python train.py --method="mae" --encoder_mlp_ratio=2 --encoder_bias="all" --encoder_qk_norm=true --encoder_parallel_block=false --encoder_layers=8 --beta2=0.95 --shampoo_beta=0.95 --final_lr_fraction=0
Rows from block 4 of the encoder, named by matrix and row number. Rows with one number belong to one attention dimension. Each number is 500 + 50 x the weight over its row's rms, rounded and kept within 0 to 999. All counts start at 0. Numbers have three digits each. After the name is the row's rms in percent of the matrix's.
# v: attention query, key and value (stacked) (encoder.blocks.4.attn.qkv.weight, 576x192, the v third), inputs 0-63
# proj: attention output (encoder.blocks.4.attn.proj.weight, 192x192, transposed), outputs 0-63
v.6 101:540424557539488474458478544507598506434460447541495576469520463470452408491456429539465579536576551522477505479475418504491490458446590400606588455467442519491502494509476552412552431520512464
v.7 118:505523555509496514500382526502467505558497473537496512484506375472440424449436492460556447550444555538516525473468484479505496495444585503484606563531527550508429453529514550445462555631565458
v.8 106:549534547516416417472453566637467546552450479481540497569421466421489444485487473533505467483450453509541563464492485443571473449530615525517521561485394479472519403518499557547458501554520521
v.9 101:552503516520507450512376542502487513507576489534480506551503528514573478447443494487513500494524487526434571543577512539587576544463624436471541504558557473405489554488460569557533527575506575
v.10 091:527501529509507496442510503562440502521549523502443510491473497535480444573478583635531462468540447549476489419562536426468536508508553496506527516517525442514498470541550530425513556506516561
v.11 091:495556543501486512484465603493526513477503526548536471429512552536578440549497523467465502619553479545515495473448492303508480515497575435567476507502496553462460373458473552443450540536548465
v.12 118:559460481416585556536496549419606516492500459522534496551514545549509532472511522453488465538463422402487564488550548498473564550525514610521515500459478487561403561502532499549431499434501438
v.13 106:479430416469496434485439458459461481512593544467453498551450457442489527477468450579580465504471432609398475486444572470655533515473520476532490510499512530463486458508505512551436541559558548
v.14 094:516499482530570462512501461513455437478542535457569424585527554517400512571513447538549514459527475440511478573534502516452562527530483507559504409513461462550702470421442494537521503406448471
v.15 090:473534486449503464509532470444458506542465521469457433443518542411564513491577539418485459454552474512505429509443529502612441491571460483493388544547433513473496482488601525478473563545520538
v.16 092:523522518497506447411483474486473488517481493505566527541512458484468564536430590564421418494401524444544465580485476534487462404521475562533551575555411618444505433562458417490506552471449545
v.17 093:501587462514447574480495500528504439587522418492504475489495444436486581526533555538454468508481487475541518551514489529543445537653469492539488482518487414561472544505484562557549554473449557
v.18 081:613531405444454442521447471584627572456498494520402492556538573475442465507440453508560493496401509529484458485544508497585510584546560540514508458555468500484402590524505476593512513488514479
v.19 104:510466520551488498534428518533487566483595523520427497537477492492531515523444509533491522466564532573394401462487508488494502511489596506599461536488558539423483474482461514524532465575501446
v.20 100:495548472598447581476533521541495431569406451478545462482454454507577483465455533516594471474504556485567495444517522520557416536539540513551432595501530589511418503460442527496535518579499436
v.21 115:500419447514491487454464479435486484585543525460505542529488406525493426427469521631513481469572487616388472551442540567556467590454539509550572518534463494555489483535584505526520537463487575
v.22 103:519478565490476563500545524435466494554549592538442499502596552534512545496446496488554554562411512531505455485487531469594480435536469489492579447486516483574490626520439554514534388567547529
v.23 123:503617551478505455444473516415549383491436426537458443506497482539552500358452542368479533621485509461497488463535543528473433502504531393496367516503520504465373524540429504410582500572422510
v.24 098:533451385532541485509526491532568535498497527412491561518507510499449587516489375581502568519416477517519455536382501504492469505483420536475552579437498468492474597410529499580566461448493526
v.25 110:463537491499490475562444479509548513529490432457542502468460497493403429482412579498503534514567412511495438436434538537541409433478519363419457486513543546530563491472477611504432586492531437
v.26 096:460521473542471434512434573493579399496508472482450567528498522445527538508521394444545468433394396467492451464441553473469550467482561582494532446562468469485486539554429516486506440495495527
v.27 107:423516547470516490486505505483480496497542543680482547556526438549547474375496508570491553499480583508435437483445501464451533514428566495541538481539504525538475556569377533400546404532468489
v.28 111:557537519489523444398471516563542483457393442472582416417403503491428490500560542482465442564449407518588490516494557464412497469556513499443516563522490546482453397417519555474385524483506473
v.29 101:432544564478520497519498458534413497489567543569539489507488541558471489549554505572437548521541454464536501503622436499444563507537508559551513455455538484415537346411579533473464448499578514
v.30 102:473478502525488443506509525528499561480478506486558407491537560482412532559570515521498550488548522430525540500532505492489547545544447569473428453505483423498485553473489431529510492392519503
v.31 099:489532502513484449507537403555484495535491494472552498448453455494420481448439516541455491470521534460571480487485531518479503450379437449508553507519411533471640569378500608499471487491591532
v.32 108:490490476505496495497425555496453451482499459480565528553473528505491537558445504353501490458557387437514611492556357452456553483481525521483480465551553465530506443528445424461515480549542444
v.33 097:424436448492493542468562390405431562478529582501536579546524480461540426615542533457444467529535518616461483568496455483537521495443501533558620492507519509501526433539538471522538503401534524
v.34 110:491372437530500510448593440440458541490561502449481530552521445532448551535480428601557541487488566503473529554534460492543496545517465594473583411508539533573550563510574474536555491477504512
v.35 106:505598512556478488464461415447554425541487476518526448464483520497529528491477564503461526603546483388526499428501505548483496528513565419443445624485424464466371518423474480415490619444533471
v.36 103:617514542524450472548442543508514533549507489512435466510494620460489510500470559532461415481509544581436542476459460507447492432541571560560409420511375451501594422483508483483502418444382543
v.37 086:537447545444513479545543520526512513470534473495580559404517495570435551531514565440502496530493420494449487576522549521396510494479399553561574481451534533463488453574534442532487537487438486
v.38 101:567360403517422424554497470441542485533535464459553496515514535512499545492522463529475461478433471502422476598489496541446591458526459530561543450486413432461458487482493426509572546434467521
v.39 114:500449551491511372506478459498434438536605556540458487515478477508504489510381462557481427493480471605453474476492455510553545551516534477455433531568492456377468502517463551569559480582598480
v.40 104:510454527551446472439506519438492441573641507472482485555485443481512498479456478558497465510589460486527505549489431484493443549508539501450543427495490533483373457537450489493549484563433463
v.41 117:454510537516458512484557516492443388489516482528546472461573440542551607424464518467474419570490382574603422600493579504459450561523449510529443554500482653475435493507427513494525565467476526
v.42 104:546538544544487512488498538561565487496469549476467493480531495537581477464509465455531480498491395580501410432531462477535390445404495466537495560520433614569528486524458489430420533566493597
v.43 094:520472476539558455449508514655466488396526513430468418481511508534547464550485560467550424397454474419475587414629504550476544472494508608438494531518564449496507488559468547442545469442497546
v.44 097:469479525378430517537564485494585442519523487427495479493509533548526562416484595386394522540444491492446480490536528534427499372449473522528483467417558537520494585470533442458548590453552488
v.45 103:445562538470459467551523469554497554525520452538521471391423464479453541439469477392430464435531421497482524536513526425485501510466545468449468538468504480468474485487486524577453454505524456
v.46 115:544443525489569579535487541487473493550538548526429595592516468482647469476493449672516492497453584523437465527423484508546574570515501549571454465583597480537526583526470478467573443526499433
v.47 087:519477534554512608418574417430512534455533452554520590486490448529638550461463473509473460480500532495523447447515563462535428581424566507595439563530534591500484552500582518483429481454553518
v.48 103:569493526488498530534513492495619461481488474396515507471511509514531475527531461563427543645516422515453473570463493468493485544544495497581459469562519515412491472556445461578421468439479440
v.49 103:514448566482572597554518463529482493562511613445562435440517556530578517536489488596545453467541456551559390539512532519509502548624536497462526488559579529443540446455518544462519497558376480
v.50 101:503558526453503547440508483463489385605437501513536436406476479428490442382518563510331491503500515495566479523470519547491417477484377447542476513483458558534369499507545557497533506518454510
v.51 104:613523440518559580518489514495560492523489472461526448428500383516536469539567555531564440449431495419511579467563497538450526489497561545486541545495440490575487538409428520484536516479557564
v.52 096:521488436505505517507550539422509519475486435462516534548510515508559553552498596546458516538527557451465451532559527442405511476505524439462445464473533463512515470482515456462548475514463510
v.53 104:528495431466602470480501446547522474470391469478569457481455528522497496476474512420509402492474543430515434577489521530478550449541471464454483613526417478450411502453461404417494558473526517
v.54 086:478479413511536432494537439422556499530501448478421504585468581534582501453453415464504491467491507456582530553489488576549564526486555468508479514562495477404484471540400555513506515477469517
v.55 106:609454483551532499479484450515469575429471538433516502525588520555465408538552431535540525507457547476508523422547410504480534531478460505426625515446533478476594516492484523477471475486483487
v.56 100:448521504533499578569404516448472507452566493497419386421556459510491408443439435536486433536593486466442431421447519490467457459522502422443529475499550579407475517505519473534428552517570517
v.57 106:526414477526500448528504444543436580486515454444560517449498504520454569598464446456494489474502413588595515517569508468490586485522513503514487452519482550553518478418525441533461610507579510
v.58 104:531412419545451407548542548452513486538551495458434513553454479545481444518458443531535487587577471446438506494455472485521542501464619465566538447489481526500493471583472538567473461520519537
v.59 086:534461549387454482521597471562407461460408468372475444525500543510500542515538604534510551540463497416575547416485448586423541556465477488466477515467488512501522500444515419488445433515515491
v.60 097:459565476487440427528445557490563414519538500514529454541526499541512533421508547475529406556474483376559458542476521491511463453505521533445545495502435428464410493541443636460429529482522572
v.61 111:539501537543520505504420543509496456458509605575453554545541485491499414427426482459514509576471590516446520460456462440505512532455568495503584429492551466476459536586427562536536485638459526
v.62 097:468513503547470522498576379565446558505505508551544477498559501510481542466414558446487459478539461414533506581515447560516484542454425408504536532398490507540563464506527525473458579473480519
v.63 137:496526480420443553501435479530400508498477538475500461524499459485508472462439550446458471533541499547432539381456531502492521492435537418514503552501590506446494443515452478457585507638578517
v.64 102:535448507485494600480486379528491438458443488428499409463516560557545523501475466480515454547421454426502500523453404517413590478504493440474438517535575464509456513559540440512431460492556489
v.65 098:660530570629562541456515465524526524472531532508432519440411567463487479553503495523491598450477551569479580432551544440442444507452578430446494498521484560490523503444412579503543413491524582
v.66 100:478469529536438459434569432487450411486503513519474446498471460515595449611564524542510446512501518438458517514515567410479540538527470439485470575555560511495466458515482547433457434465455535
v.67 096:486538548590617461572428475512491476489430444557451410509598448443462532489419425513546518462537602545544484473520526513538478414454439520463497481534573504557509510511530508463479508414546549
v.68 108:622619454590597481487554568530499495464646473604461432518478540472506622515456465412527492393481481511491505412528513558651485556552455590485507538541410472624569467495425436524500571501557501
v.69 105:499442419478487500479462577516580460418555392490398417533470554522457543422426468439503521440505461504468443354441572566468477558504455488457538537503498546533392455519478506521546623507554447
v.70 100:529490427484484518470508411472525426455516461515532466523512507573544519572544507422450542496479445477515559504472593452505542624595506490442411558565559481533503596517449509562491534592542466
v.71 127:537529560527491532545469528649522570528567536508563415503443522485551519487508541499578425447469400490537500599486476574466477491536493530418501404527462490404555467473503450500494391410430495
v.72 100:521438482550692601484456492557556520515494451449491471491501566573472536421484470495491454526578505628430473413447584472471543451446559549499578506531492527453450556639528547518402567478466525
v.73 102:402516419489605528419543575453538478525496547420521546599486543506492587469566456465521564537543573492526486478501578457578554442441531514539460526430492509388516431471483450536503534396492469
v.74 099:417492382517522441485507486410477535487504486443463455585503477495450474547387456542489526590506596445522528573394445419436506441461547462487522607454464429469452469479519470500496474475490508
v.75 105:468514605531524464569505508519394515499515555599526468567529526426539454434528547529474415559553503575504502529550443501620475462490469485464488463466488365535505374441557501488525483484487535
v.76 103:498469565480487507476393463480519497561447529587522488503492513465514396523495514544469495552461498538415628612475465427532460496471518424581470603598484473547444510501445673536509460468410458
v.77 098:484478481531616516478519420507558543454552546486500492500463482593547574563584509479568452534470524550513496400397541524450539524504457529486579519489473492458546534504568509567492442500578454
v.78 118:538453486427559486452509428481424506476436536500546630494486489491479494538518504466528464476496491494532463551495493429552510520524594406493528488467526456449497549429545499494434522490585484
v.79 098:537468514565467522469511500511485601480498466590430453509500426422368532393552434556403532467543518478523426525520544546552523458488476510504516561538527505517484484476542530489435477523437517
v.80 092:502471496486582509607511419444475387506471525492458450522550481530566473546578501522590526435491464420474456465587483462483450522532513437435561445475431426533553487510467526531486414463427472
v.81 106:497473491502542513537467457544506494453539511521433573428431429497548464585520500515497513417492426475419524342450419518452503595474408528487498506498516505468587450527515486499474553478543462
v.82 119:406437481365469508525511523511449548481548560517524553482527502474559464468565495535534518501429486457569527582578470502516444572426499531489541579385519467509541411470565503455459486470417395
v.83 101:439435517437583516525461452552521465460487456539523563452440501552576450502569489435606509409510486510530586397570576523629486505513551491508453510521553566530523424547441525460493492446470433
v.84 101:384558504534562551504449589582550542582460503563552534512508507515475499427525529537463512533426530540486476501460448587580476430399445530501594498551369498430555486484592471552466457445457553
v.85 098:398500507467547449545449525522440516503457440604438458597536445378434453421534573479520507445528501463438453542457438542555524502533466475497526463565567466523578505508541535518470462447500524
v.86 107:526518445482459455387616516458515524528597529546508494420415426512557641487524510517482510413558471548469544462504501506546515536501480621462487499590462584484579452538484483503542527634455466
v.87 096:440409488463533473470430517565563509525459515547566487531573477526593420502461433505459501629506520484467493472491454443455597520505453461532509504532528555461493518560406460360575407470485510
v.88 102:508523530502479539565464582581558551443516523541366421583529491512453634450467439409517493500504506652487449466405483557608511501559433543438500492528525517407589531569439428544482517456483543
v.89 100:431519466513543522476515488439609423463501426554580526517579514498461452537522496455526575429465510524500562438500550440610502390494497493504524470413436518445528555611493478568488526437590582
v.90 114:516464517455560494526540529505483499465538512442505519507489577562587509475497512471614482549455500576539566465533526386570489522561580482462500563533555399469512493556461547477566460445533506
v.91 104:569418473575558555488463416574592571530461464414540598431461455617533453564449463491499445523485461495540474574532465511427552457391476530504467458505519625388501575594450535450509512435497384
v.92 115:489489473543558512533469545468544667454499548406460497511470532525494560483504531485466404508590536442522392564473462544466452481488505615468560460440442501486533424398528478481527556509433540
v.93 110:512501461458442548483524421472474482462428420407547534432452454552482440514468504631540498453483525362504588583554550478402484550467613471547518550445624525539450489561477498498554477484534408
v.94 098:475509494368383472540475525469525455484550509509466481604472520422576487421555452479592555461512526573427472459462522574551547477416437504509516557565557551543454369574534494512532496531409491
v.95 098:466497502610554459569523499516529633483436552583443495474447435524489484448418453487500560498461527421585573530600508490532490518422547578459524451496413438510494518572456496503522556439444486
v.96 113:530462443484507570410520443459515470525492553451465544500480554448457636449552475467466534514529528522609440388560486494505589515522468564495515503476578560498481620492478525362576576547506441
v.97 117:556422464449452574567420529536601441451479436477514504494496516566512489473533431497534607534499506442534423507574463580367553541556490481508525487535564585489494540535459502464478506484421325
v.98 105:516446492447459492513460470492468486525589561474520593468483542503514511496434506447536444497511432588529597489481474432630489517582505543524462493569597466530570485468497529497490452554551572
v.99 110:437497431535513510502417438470590403427487484426506476555448520533548591390416473427529450428453415462542488413532529481491509545567510487460515495462545488528497470473526503474460579535524470
v.100 091:526512459563542475560431578512582394537507484518546556484496488566521434477369470436539520528493440567513629531482470461570502567542494495532504404456512505426532491567437562483572534476508501
v.101 123:600499498509493473477484496493546520478567418531459604468428516536449601489393534496475572337510458558513448436545518562546522533430508530416488493548475634454523575565473476496525622511635546
v.102 094:497516559561564414557576421527526457515566562434522556434438568535510473518487443542537464421472479424482494463533525433543499546538541492493570555501411400576508526506546487540465533360467526
proj.6 093:481506476484496523496571455520484527561521544464528478530583517496485586376560442486519460511490485490534459428392581518559524615547602565423468490572582546459469464511438498469505493480550497
proj.7 108:471483475478554546531543573452601584469519444503535531465555548556418467458508513499610419493560521487494551510489527594506453554491406470542432499476547465443494611426477578506512548415474427
proj.8 102:497483497478543546556528447519407500489479465476437501530517530525532577487547488458487462450529514487490383439514572512573455434485362525472543540516553502510491456430432417515525542527351535
proj.9 105:569527498538561537547502448461413475504510521477462431531663487481475501506523539471586493504560480490511466414478473436527494463539540500499500493462376521515429524506490501499524511417504555
proj.10 093:533561488474554462573536430453491484512496455543545427537415490554508448562500484479526522450493495428476520513481484502465496487432533437512533460504546544516427519507448402546458569464371451
proj.11 100:475533491476451492513615461436458480608527604492482542527538446469490523424428530436529506378533653417552528480510550442435502480444390592367429565488446508505441557518420430498455442629488526
proj.12 117:516480568592408493510531540620543537550501532440436580509566531425473541575530505524466583497535528490542485512579469493442457483421502424453505385527556555561586427560545519478522527514449487
proj.13 102:474442556501520544523479512470504477381584483501504466582555465511415503520537543401585451545571559484515542469587459548520478480536384529528621511510498481579521496547481460529492445458495525
proj.14 092:542484505521528487468535385515568496535479502514471534476391445433531471508512560379494515486479519511516446582461485425420533464472381572505525629492491388417473496581443481448489504570428518
proj.15 093:470559546495488528413478497530431507436533580493583596528523413483576485503449531431447508478408466526536524478537483509428543468511508439500501491515541439580516471403498519617455448473485543
proj.16 095:433553485592572537558570401478530510505492420486446474356406537549501459427507427502544532541580441466512560511486494491490507529441404566541507521412586435587480509506541595539405621487501463
proj.17 091:531514481542622414557440440544456522446445506588492491439486560577564427522456483417495525509519507479496555526504481430440507460519526515525544492379544461552534433445462507559547427510509454
proj.18 092:511575500434471461465500456413523501467566548572457374561553506563555473493467527544440357560596535548448463581516470521499556458398535519520517458499431469476504485480482562483425551514471474
proj.19 102:443485504499489480416574549452485525433545453461558414539523535548456528552534470521551438518506499485583557559483458524608480525481431487465462496453415565484448548435497534432442592577469429
proj.20 095:458518518575466441546415569522434556399491597416451576508478477460466525546483514468467452525470455528505509414539604516535526523456562579476499458471528578557554528414511454492555482491423513
proj.21 115:469532488499623467520554499441428571515487500458514479466416529554506528660550471445502441522487538388549491440415465394559529492501423609429464474514498395503430512455419505530421517527459470
proj.22 097:561422387462520530518534569544477563569499470543462420492619429485568483420483541480571485520588589461576512445541531511516542554484575446545421515543520510518520500561484421458496523522497501
proj.23 112:403446490536405440580454580562471552470514566505496568441465480512476558612547400480512436479569410441527494545487529527501506478475564589452521476502469550540464446448404508495556506425481530
proj.24 088:462452539470534461486429469524605559447585425609495472485489529487486397438530469559483511511547539486475520431435512496595456510521532493544512416518508534579423486527540518441548420469516495
proj.25 101:569527554507459521506522403476516513495614465680519476542514472537452421507534558486573544515494485427550574460533595578458521547409448520526513591466502427485506441562461496517519514445473476
proj.26 097:495468421426478620594568515502464540460421427466622417438478451617446481514434446513492454575565548424520561499486444510455552523571482509467555531524483571536546439456581539452421464489487377
proj.27 102:588456447525546544517533431537474533565468496470559481446548555443472508473533415403427427513521471450498508527548470478437446492501498508443487505441461558477493463550511541469516526471554433
proj.28 101:469520605483391483519520416539518539508578477542482575477456488539547494496576505595497547429530532453481552465502540444533505459450474513568488548504476535470459595492529435520550625567437548
proj.29 093:588418479490492578511514463532521469484445603522535515473443587478537510567472446441505512485449489555454447487449504480449450527569487444475544526510351487520541635595512480510521480521551578
proj.30 090:512431575514500526388426494419493498539522556627507537577431502504589467463509523522415586496516457580439453543481517458499418506584548485497594439535422553558567444543541569434548434532504518
proj.31 095:508522477543568583613546409466527481532520424523485554530468568491480438575479575538490579514542395497436560450411529435589524498508549527560463541489600521429425551629476522529517597526426477
proj.32 108:540492504429422480487507402575518510506450479402551557484514479635489513606491489522546540479417521486498428599451499476371407526527456493535451537448558474469489509486490569521480573464433477
proj.33 090:487614496433584506400525454465453491528471538443561487515491501447501532473469487501533525510443463400551554555457465461534427470561439496442465541534540369543453434537558359580454448560480519
proj.34 102:538498482570549499501451449545571550495435544538561468468478528514559482441554433459526501470504531558430499586578523419502460515526507493577477463526478501522449463544485395494499498431488493
proj.35 100:524463480427447467503434510466507531470527523481526590440506603461465508553562511518470471497488417497563476503479408453436555453524518522518501444454468589453523482451522618519571554546416545
proj.36 103:498568447505573432531536434485525512515487489462499472504406490526594555557484455569468536554448488414550382502526436563537476508444502413446482571512598492437500544559418447537403564525500475
proj.37 088:427590511548562505565488532473476489498423484505474555506472563529547443576457392547530584467457428474416510558424523499443466522497487556508442538499533497542505513533563531575392609499548465
proj.38 099:459509461375528538522437469426453477524446544405511439536431523545533539564545487515486452555493424496511474485467439501494455524516525593521504505509491501550559423427578593470377472490556529
proj.39 107:517482477517453547495550488438516452463463488471486547492532549591386507519558528480495431444510506386520466567521477497630486564529478525461577452463540544546431494462552453469494498452444549
proj.40 099:511439491474499469540415542507490555439491485629482582525425500553390547442466441412630456474460494444526502494492534563511518416592394540375557551508496510547503514543556493553479453532444524
proj.41 106:442479486542458520561468602449557499484412528482520687450417513489440514509512499534488491541519487548483564516549533508509531417445509593475476551409522471555505504475569532543564540533496575
proj.42 103:550484539586611506479572566510440494436495520408397567561560467489453513571567552492505502422512596446466474533450520483589542516464431569484517534472554482404439446358494509508464516530493521
proj.43 089:496508549536494587576482434465466561569489533513487449502481544501464553522505463490565570531540488536389490576474459458530479450516502427597625458583458496387519577466516504533471570409412396
proj.44 096:497608451451476545413494520511545486514497544492563554473480525490472444566479489624533486525453405509504474556482472567456484562525582428456435465588476496451523487416545629448415488583525430
proj.45 097:566474522533383559511520433472435370449544503436546597503571461515389449536519483558399506519503451475576506577548464503555515469569457495521468530479518519535516446481413456462574510515503533
proj.46 106:489455375640473446435540530508575488588445517475458493417498533487446492485542536427470521535441594543547562456534504542470441577492482515435491530471552586499541506517467534452473404501584413
proj.47 091:444443463560360518461514532507450502482492503434581534449470558518368463503448594604444511547505502577486587570563483524560493452476542465462485524451528568549426505520499513487577499518509452
proj.48 111:421514471466364508449549485532545445507444604504399498468487489460537487469555552511561482456485585485485419492549509489428486519405529457468484494504407515567505464573451458470564560511511564
proj.49 093:546501470485494397433479549492415493531464539531476572552484496461531528500564603379502480509422560493490572498587480490419475498463451536495559523496477474457590545416549549503479586542594499
proj.50 097:480490458558520467526481465505502451418562452552504587417500554525507465533527460519586484555523416470542602492436520552553500487480513472485474543444575512542482468419444502578618484477559479
proj.51 102:494415482491539442453476507627490485407481458468413564474407509450507444536480487435420440594466578526505391509463453498560547497494582447581555501497563484436477578454425559523593508421434497
proj.52 097:432432468475431497460482508569501524568530462506547488423468546457538539517506461499473556577503419543586480556507410463491482516552551594535513588530472553561465496608481470481480522461490464
proj.53 111:512427464463427482498517498459462531534592458528458565476550537460459443509537514573418540571561455439556522428463456469522502536425520549614585471464573565635545457506443581514460565536515558
proj.54 083:457534540606444509512525489483474389480526506497465420499546488471446535468519496551512506517522476586520388414556570468462585561554496534459529392480512490505513465436499484516571425448503539
proj.55 110:511493521489570502493477454588523542582470512460493426535415516499603481454500507481456468488521562527418476549446571445478495513495564463547497460590531420407458485468550504507492436387446503
proj.56 102:459402468540482453496527616512454505491543488529524533499528506427423424454491571503578521480484475551618469497548473507505532528456586482465398431456438611479512547509500473494612419519412519
proj.57 102:541568510421444519432518490480484528594458545478567523565490511538496467466504555511472529436480465448549520487529511517526436512548400613538519531480568415492513584453518530500474448510490599
proj.58 110:480515576477530494552463608478445501443526480522494476620428497504518522535568553517593508539523470525466491527533513535519478533561423470375526511572416528452473493531491490536469492532412508
proj.59 087:539486527442496530494423482542562506483469436423558534490466481513531492516537532496462412509391395529445454505510430527506493541528476370513553496527537444517524517556486576555420532452520467
proj.60 090:458401460421567597636523441434449442526554414536442509439436515517503486477464496488564547555539384402449476477527487503541540495578487473539539480421510611495608502482569506499520430456382544
proj.61 099:434365444478527472514567545568497503556443467373443409493505533511441525537554459420609343504565507466522494514472437491602459399454455530490489486511551534501473503472477469487511467421456450
proj.62 094:556517581508554527535448421402508479543558542512512589544496550389484530488531496536496582460459420569487472494517556495433473472443534579477496523466491443368510454542485535575540549538523529
proj.63 126:559451480494533477548568531444515488518471537399528524533562500472415535581542506431604454379505527382568487525480448427535498519513468481441459510481450539512453537491433564495485542531437443
proj.64 102:428490573460471414514507510457385476511502495529494600558435482423495535536508458519544475510498517503550513467579517441541538469390512618481570460516501485560545497506439529499533523464530504
proj.65 104:490505421461463419514510521493475477543502473528557475483546494446492500533551466416435444579590419460407513572409427581504528513632467575519526516456458520450449475455545518533527430512530437
proj.66 093:499520525422501396470564495512484452461500413416553604488493480457471550387414500496494526515507465498493517537503491555465579499549428576518465504413557449522534432374508513553530407507541583
proj.67 093:485435464516521495471539483502406586510545417556519463418453562447430458452519476494481470444479504482572558449481468469461600586519550415476540504415490565466519507496543505601522500530552452
proj.68 101:436478496474441582434481448508478550466528458451515527419476526543573516449526547499448575476472467502446438396527544476508410442572444495460422437388600467483447485460540509405553393494473519
proj.69 098:461570548535550526478534472450495509548547604564478471501582446520592436502537492394515520488462464552535568416511494541556529464538472498466479466460482427453416501467501562526482500514523479
proj.70 097:499467542533485493534517525505459535471490390588553524552513500576530495479412489536578545552503460544592415583482459534494508497531488506420547519498589461397406483439470512522573446414465481
proj.71 123:515456433479488445546576593413531386522449476416469480522542478488408474467523511479523509554485488461496506511545592493479488477475535500465528509517457542603499370426482513539529479432544547
proj.72 103:418482521451522446477457452505532445448549498480481487436523480452470429508513481469527534506496495406508477520545426565542555570526466467525457446466408545557471563498504385526528600497558515
proj.73 104:547490515533486461500424487509537429575501535519495440462515489526539519608481545480461475461562502553461464487460362458517534501540477529586508454518473460468552519572413488466476599560453471
proj.74 107:487501601408477543525412521499521465465558483572523540498551455446470540504532564523458446489477562523491518445541630550551439529470442515537447482509476479466525515607514419465547582488543539
proj.75 098:499556500451574444497356459527549412453527535478529526482574468574435500443397473491578489564482419449461466478394529476505536551491546451444424494393546537528578537459570450552587495494512459
proj.76 094:411445528492443467500522460627480547462483489480525606487518485482434463497525467460548531491630418481553562469522550592408529493442519438522463546462490492475551449427475462433521489510538580
proj.77 095:489585600436463406462452479514477498494440455492477492528575491437530437426488467464501603501513501538513477513497478493567533527459552488483476482481597501480487439492559393495546604506426497
proj.78 116:455577545575529408563483571561534492511487458598476509471487542511554577432415544576531508520467604523439462505445495549468449465496514510484421556537589515475521484569544485459598528521465434
proj.79 090:534508515426506476485448538506472487518486454465435489540496440564598513537529584468507433514453551534412536441490609532446527584515443440488457421445529435457553543472565550453486433514567560
proj.80 092:548540614549489421411539579492518523470445490416581508455484508484457543459514550524429524497483530560541443519522496532591483523473499530435412576516540564461450362526510424496509440425518499
proj.81 107:525497495498452468491475664523483557517460551398514442489568528455469503476454501442469479633477439530544524470485538607495559531560642488461489569460438484510470515487563539544505439501467498
proj.82 115:516552539547545513464515491559500506458474577447483409513560512519396587465440487469573468520462443616496466421466588500470497482446534491489491547471483525511462528572485482556523552513529553
proj.83 092:537550507574430445417575489561506508526542476477464408562564558480485449454424558485583569480505430441513505519422492481473551561550401459559512508454476479510461538466494483525590460490577500
proj.84 099:488496528455438540460434488431512445496527537405412557578542441544392400574540558532516468567520517467415484541564500421430511562519451422493467397468507540535514573517485453495458573484497487
proj.85 101:519444523519565588455492613546443508523537491421400477403430539503488467529515546500491414561510535529584532465533597538396580463475482529481502487532432533454435540527559590610570535458509469
proj.86 105:545452482385508500539551541486455483429444486426473457463532424488571459479527433555549494573476475414565462509398493509391602489601493462556533501470528422436480560389522445460447477421425519
proj.87 093:504545495562460558513578422519418451549564571522514487534500464482400505436536549468573509456561499485455497478388463502516456573443488557455588509567452424473433486418542522568450558510377510
proj.88 102:535471466505500554443492463384539459590549493529469524472520500505604442573541515494513480460451432460498544459571502499467458500514568503514506400555506505481442530455470478491495516538475469
proj.89 097:571362642492482453515452528461502546485563475510483468519577539436484427467504513537455445466454427480507461525553438537511527564565433396551499526502518535522508397556518485522535506453533394
proj.90 099:412490604481485407560442449559491377460479521576477561510524449438479533486503462483500527440499459458459476545377449563546476545442477586562498467513495516550452432411515450579529555507519478
proj.91 110:523488461498458440579570456495493524461566530469507453569522529392435468410479470511529543565505478419497547503444476515488376447577518388572477548542384481566490498463442473511473512490492573
proj.92 107:486485422373485526532509593521602437465450539559470456467505462458489482572569504481542534540447515467441510554484469547568485587638467522482509458500468579546539580545547412468529525532447513
proj.93 101:522443487416504471509569508521463528466554517594540471531482552476478530408487522495426561569482481575588508594443485518600425524535540525498530574565460452511478441524519540490534489530479533
proj.94 097:552594457566574467395479446479419522533479547472447474483548475525549533574586445480471527520449564563626515446501495479511555451441522570469537473429520445487448538468432401513449452582447481
proj.95 094:546474476441455578503446467513552497416497483502540440541479500519527408469506487432590515499496458500554494507483598527483384639548496455486489523477517601495571601416576494518450507516531497
proj.96 109:449502428512467394601573543524498488539429462542481418552475437468585530509535477539527489464483536560445418501373441594436466511493457445388553447515454457466476433440491464495401490535492455
proj.97 103:508567440655525437497550496422435477579432564526486445527500540482543492507490424476502532521512534628547507540515478411529476515343554617474520563503522425482425538483472525498405513526549523
proj.98 101:438519535439465476534563541565420470425453438535464614515519458433571508514482523510451561445509500393453510456575579515500474481486483535538507472526587411572529492433537445472493476529479405
proj.99 098:524489548546475524487576524412469596468527489558462475540556484422582566556490471443535552466410561539503532429486444490521570619493480484479503408507540559367434505514418494529477480438518477
proj.100 093:479541527457434509500573429445468424533506578549439539511536458465465529490551526490518549403500464474523515499536501464509383465420536477516522484595599539499474601476531485647424529529502492
proj.101 120:497479419513470506544615555459555597522560487509578391490545498481588434482503484539426535606513488489520557525497490557495462431684455454571467513495474494470402492498477530469476427495483473
proj.102 097:494514454507403520481376529531560519456419479470551442499518545381490540441513510491602528493446439438478492494427537555472498557479518454485364497405517509518575501493518469515548485508562469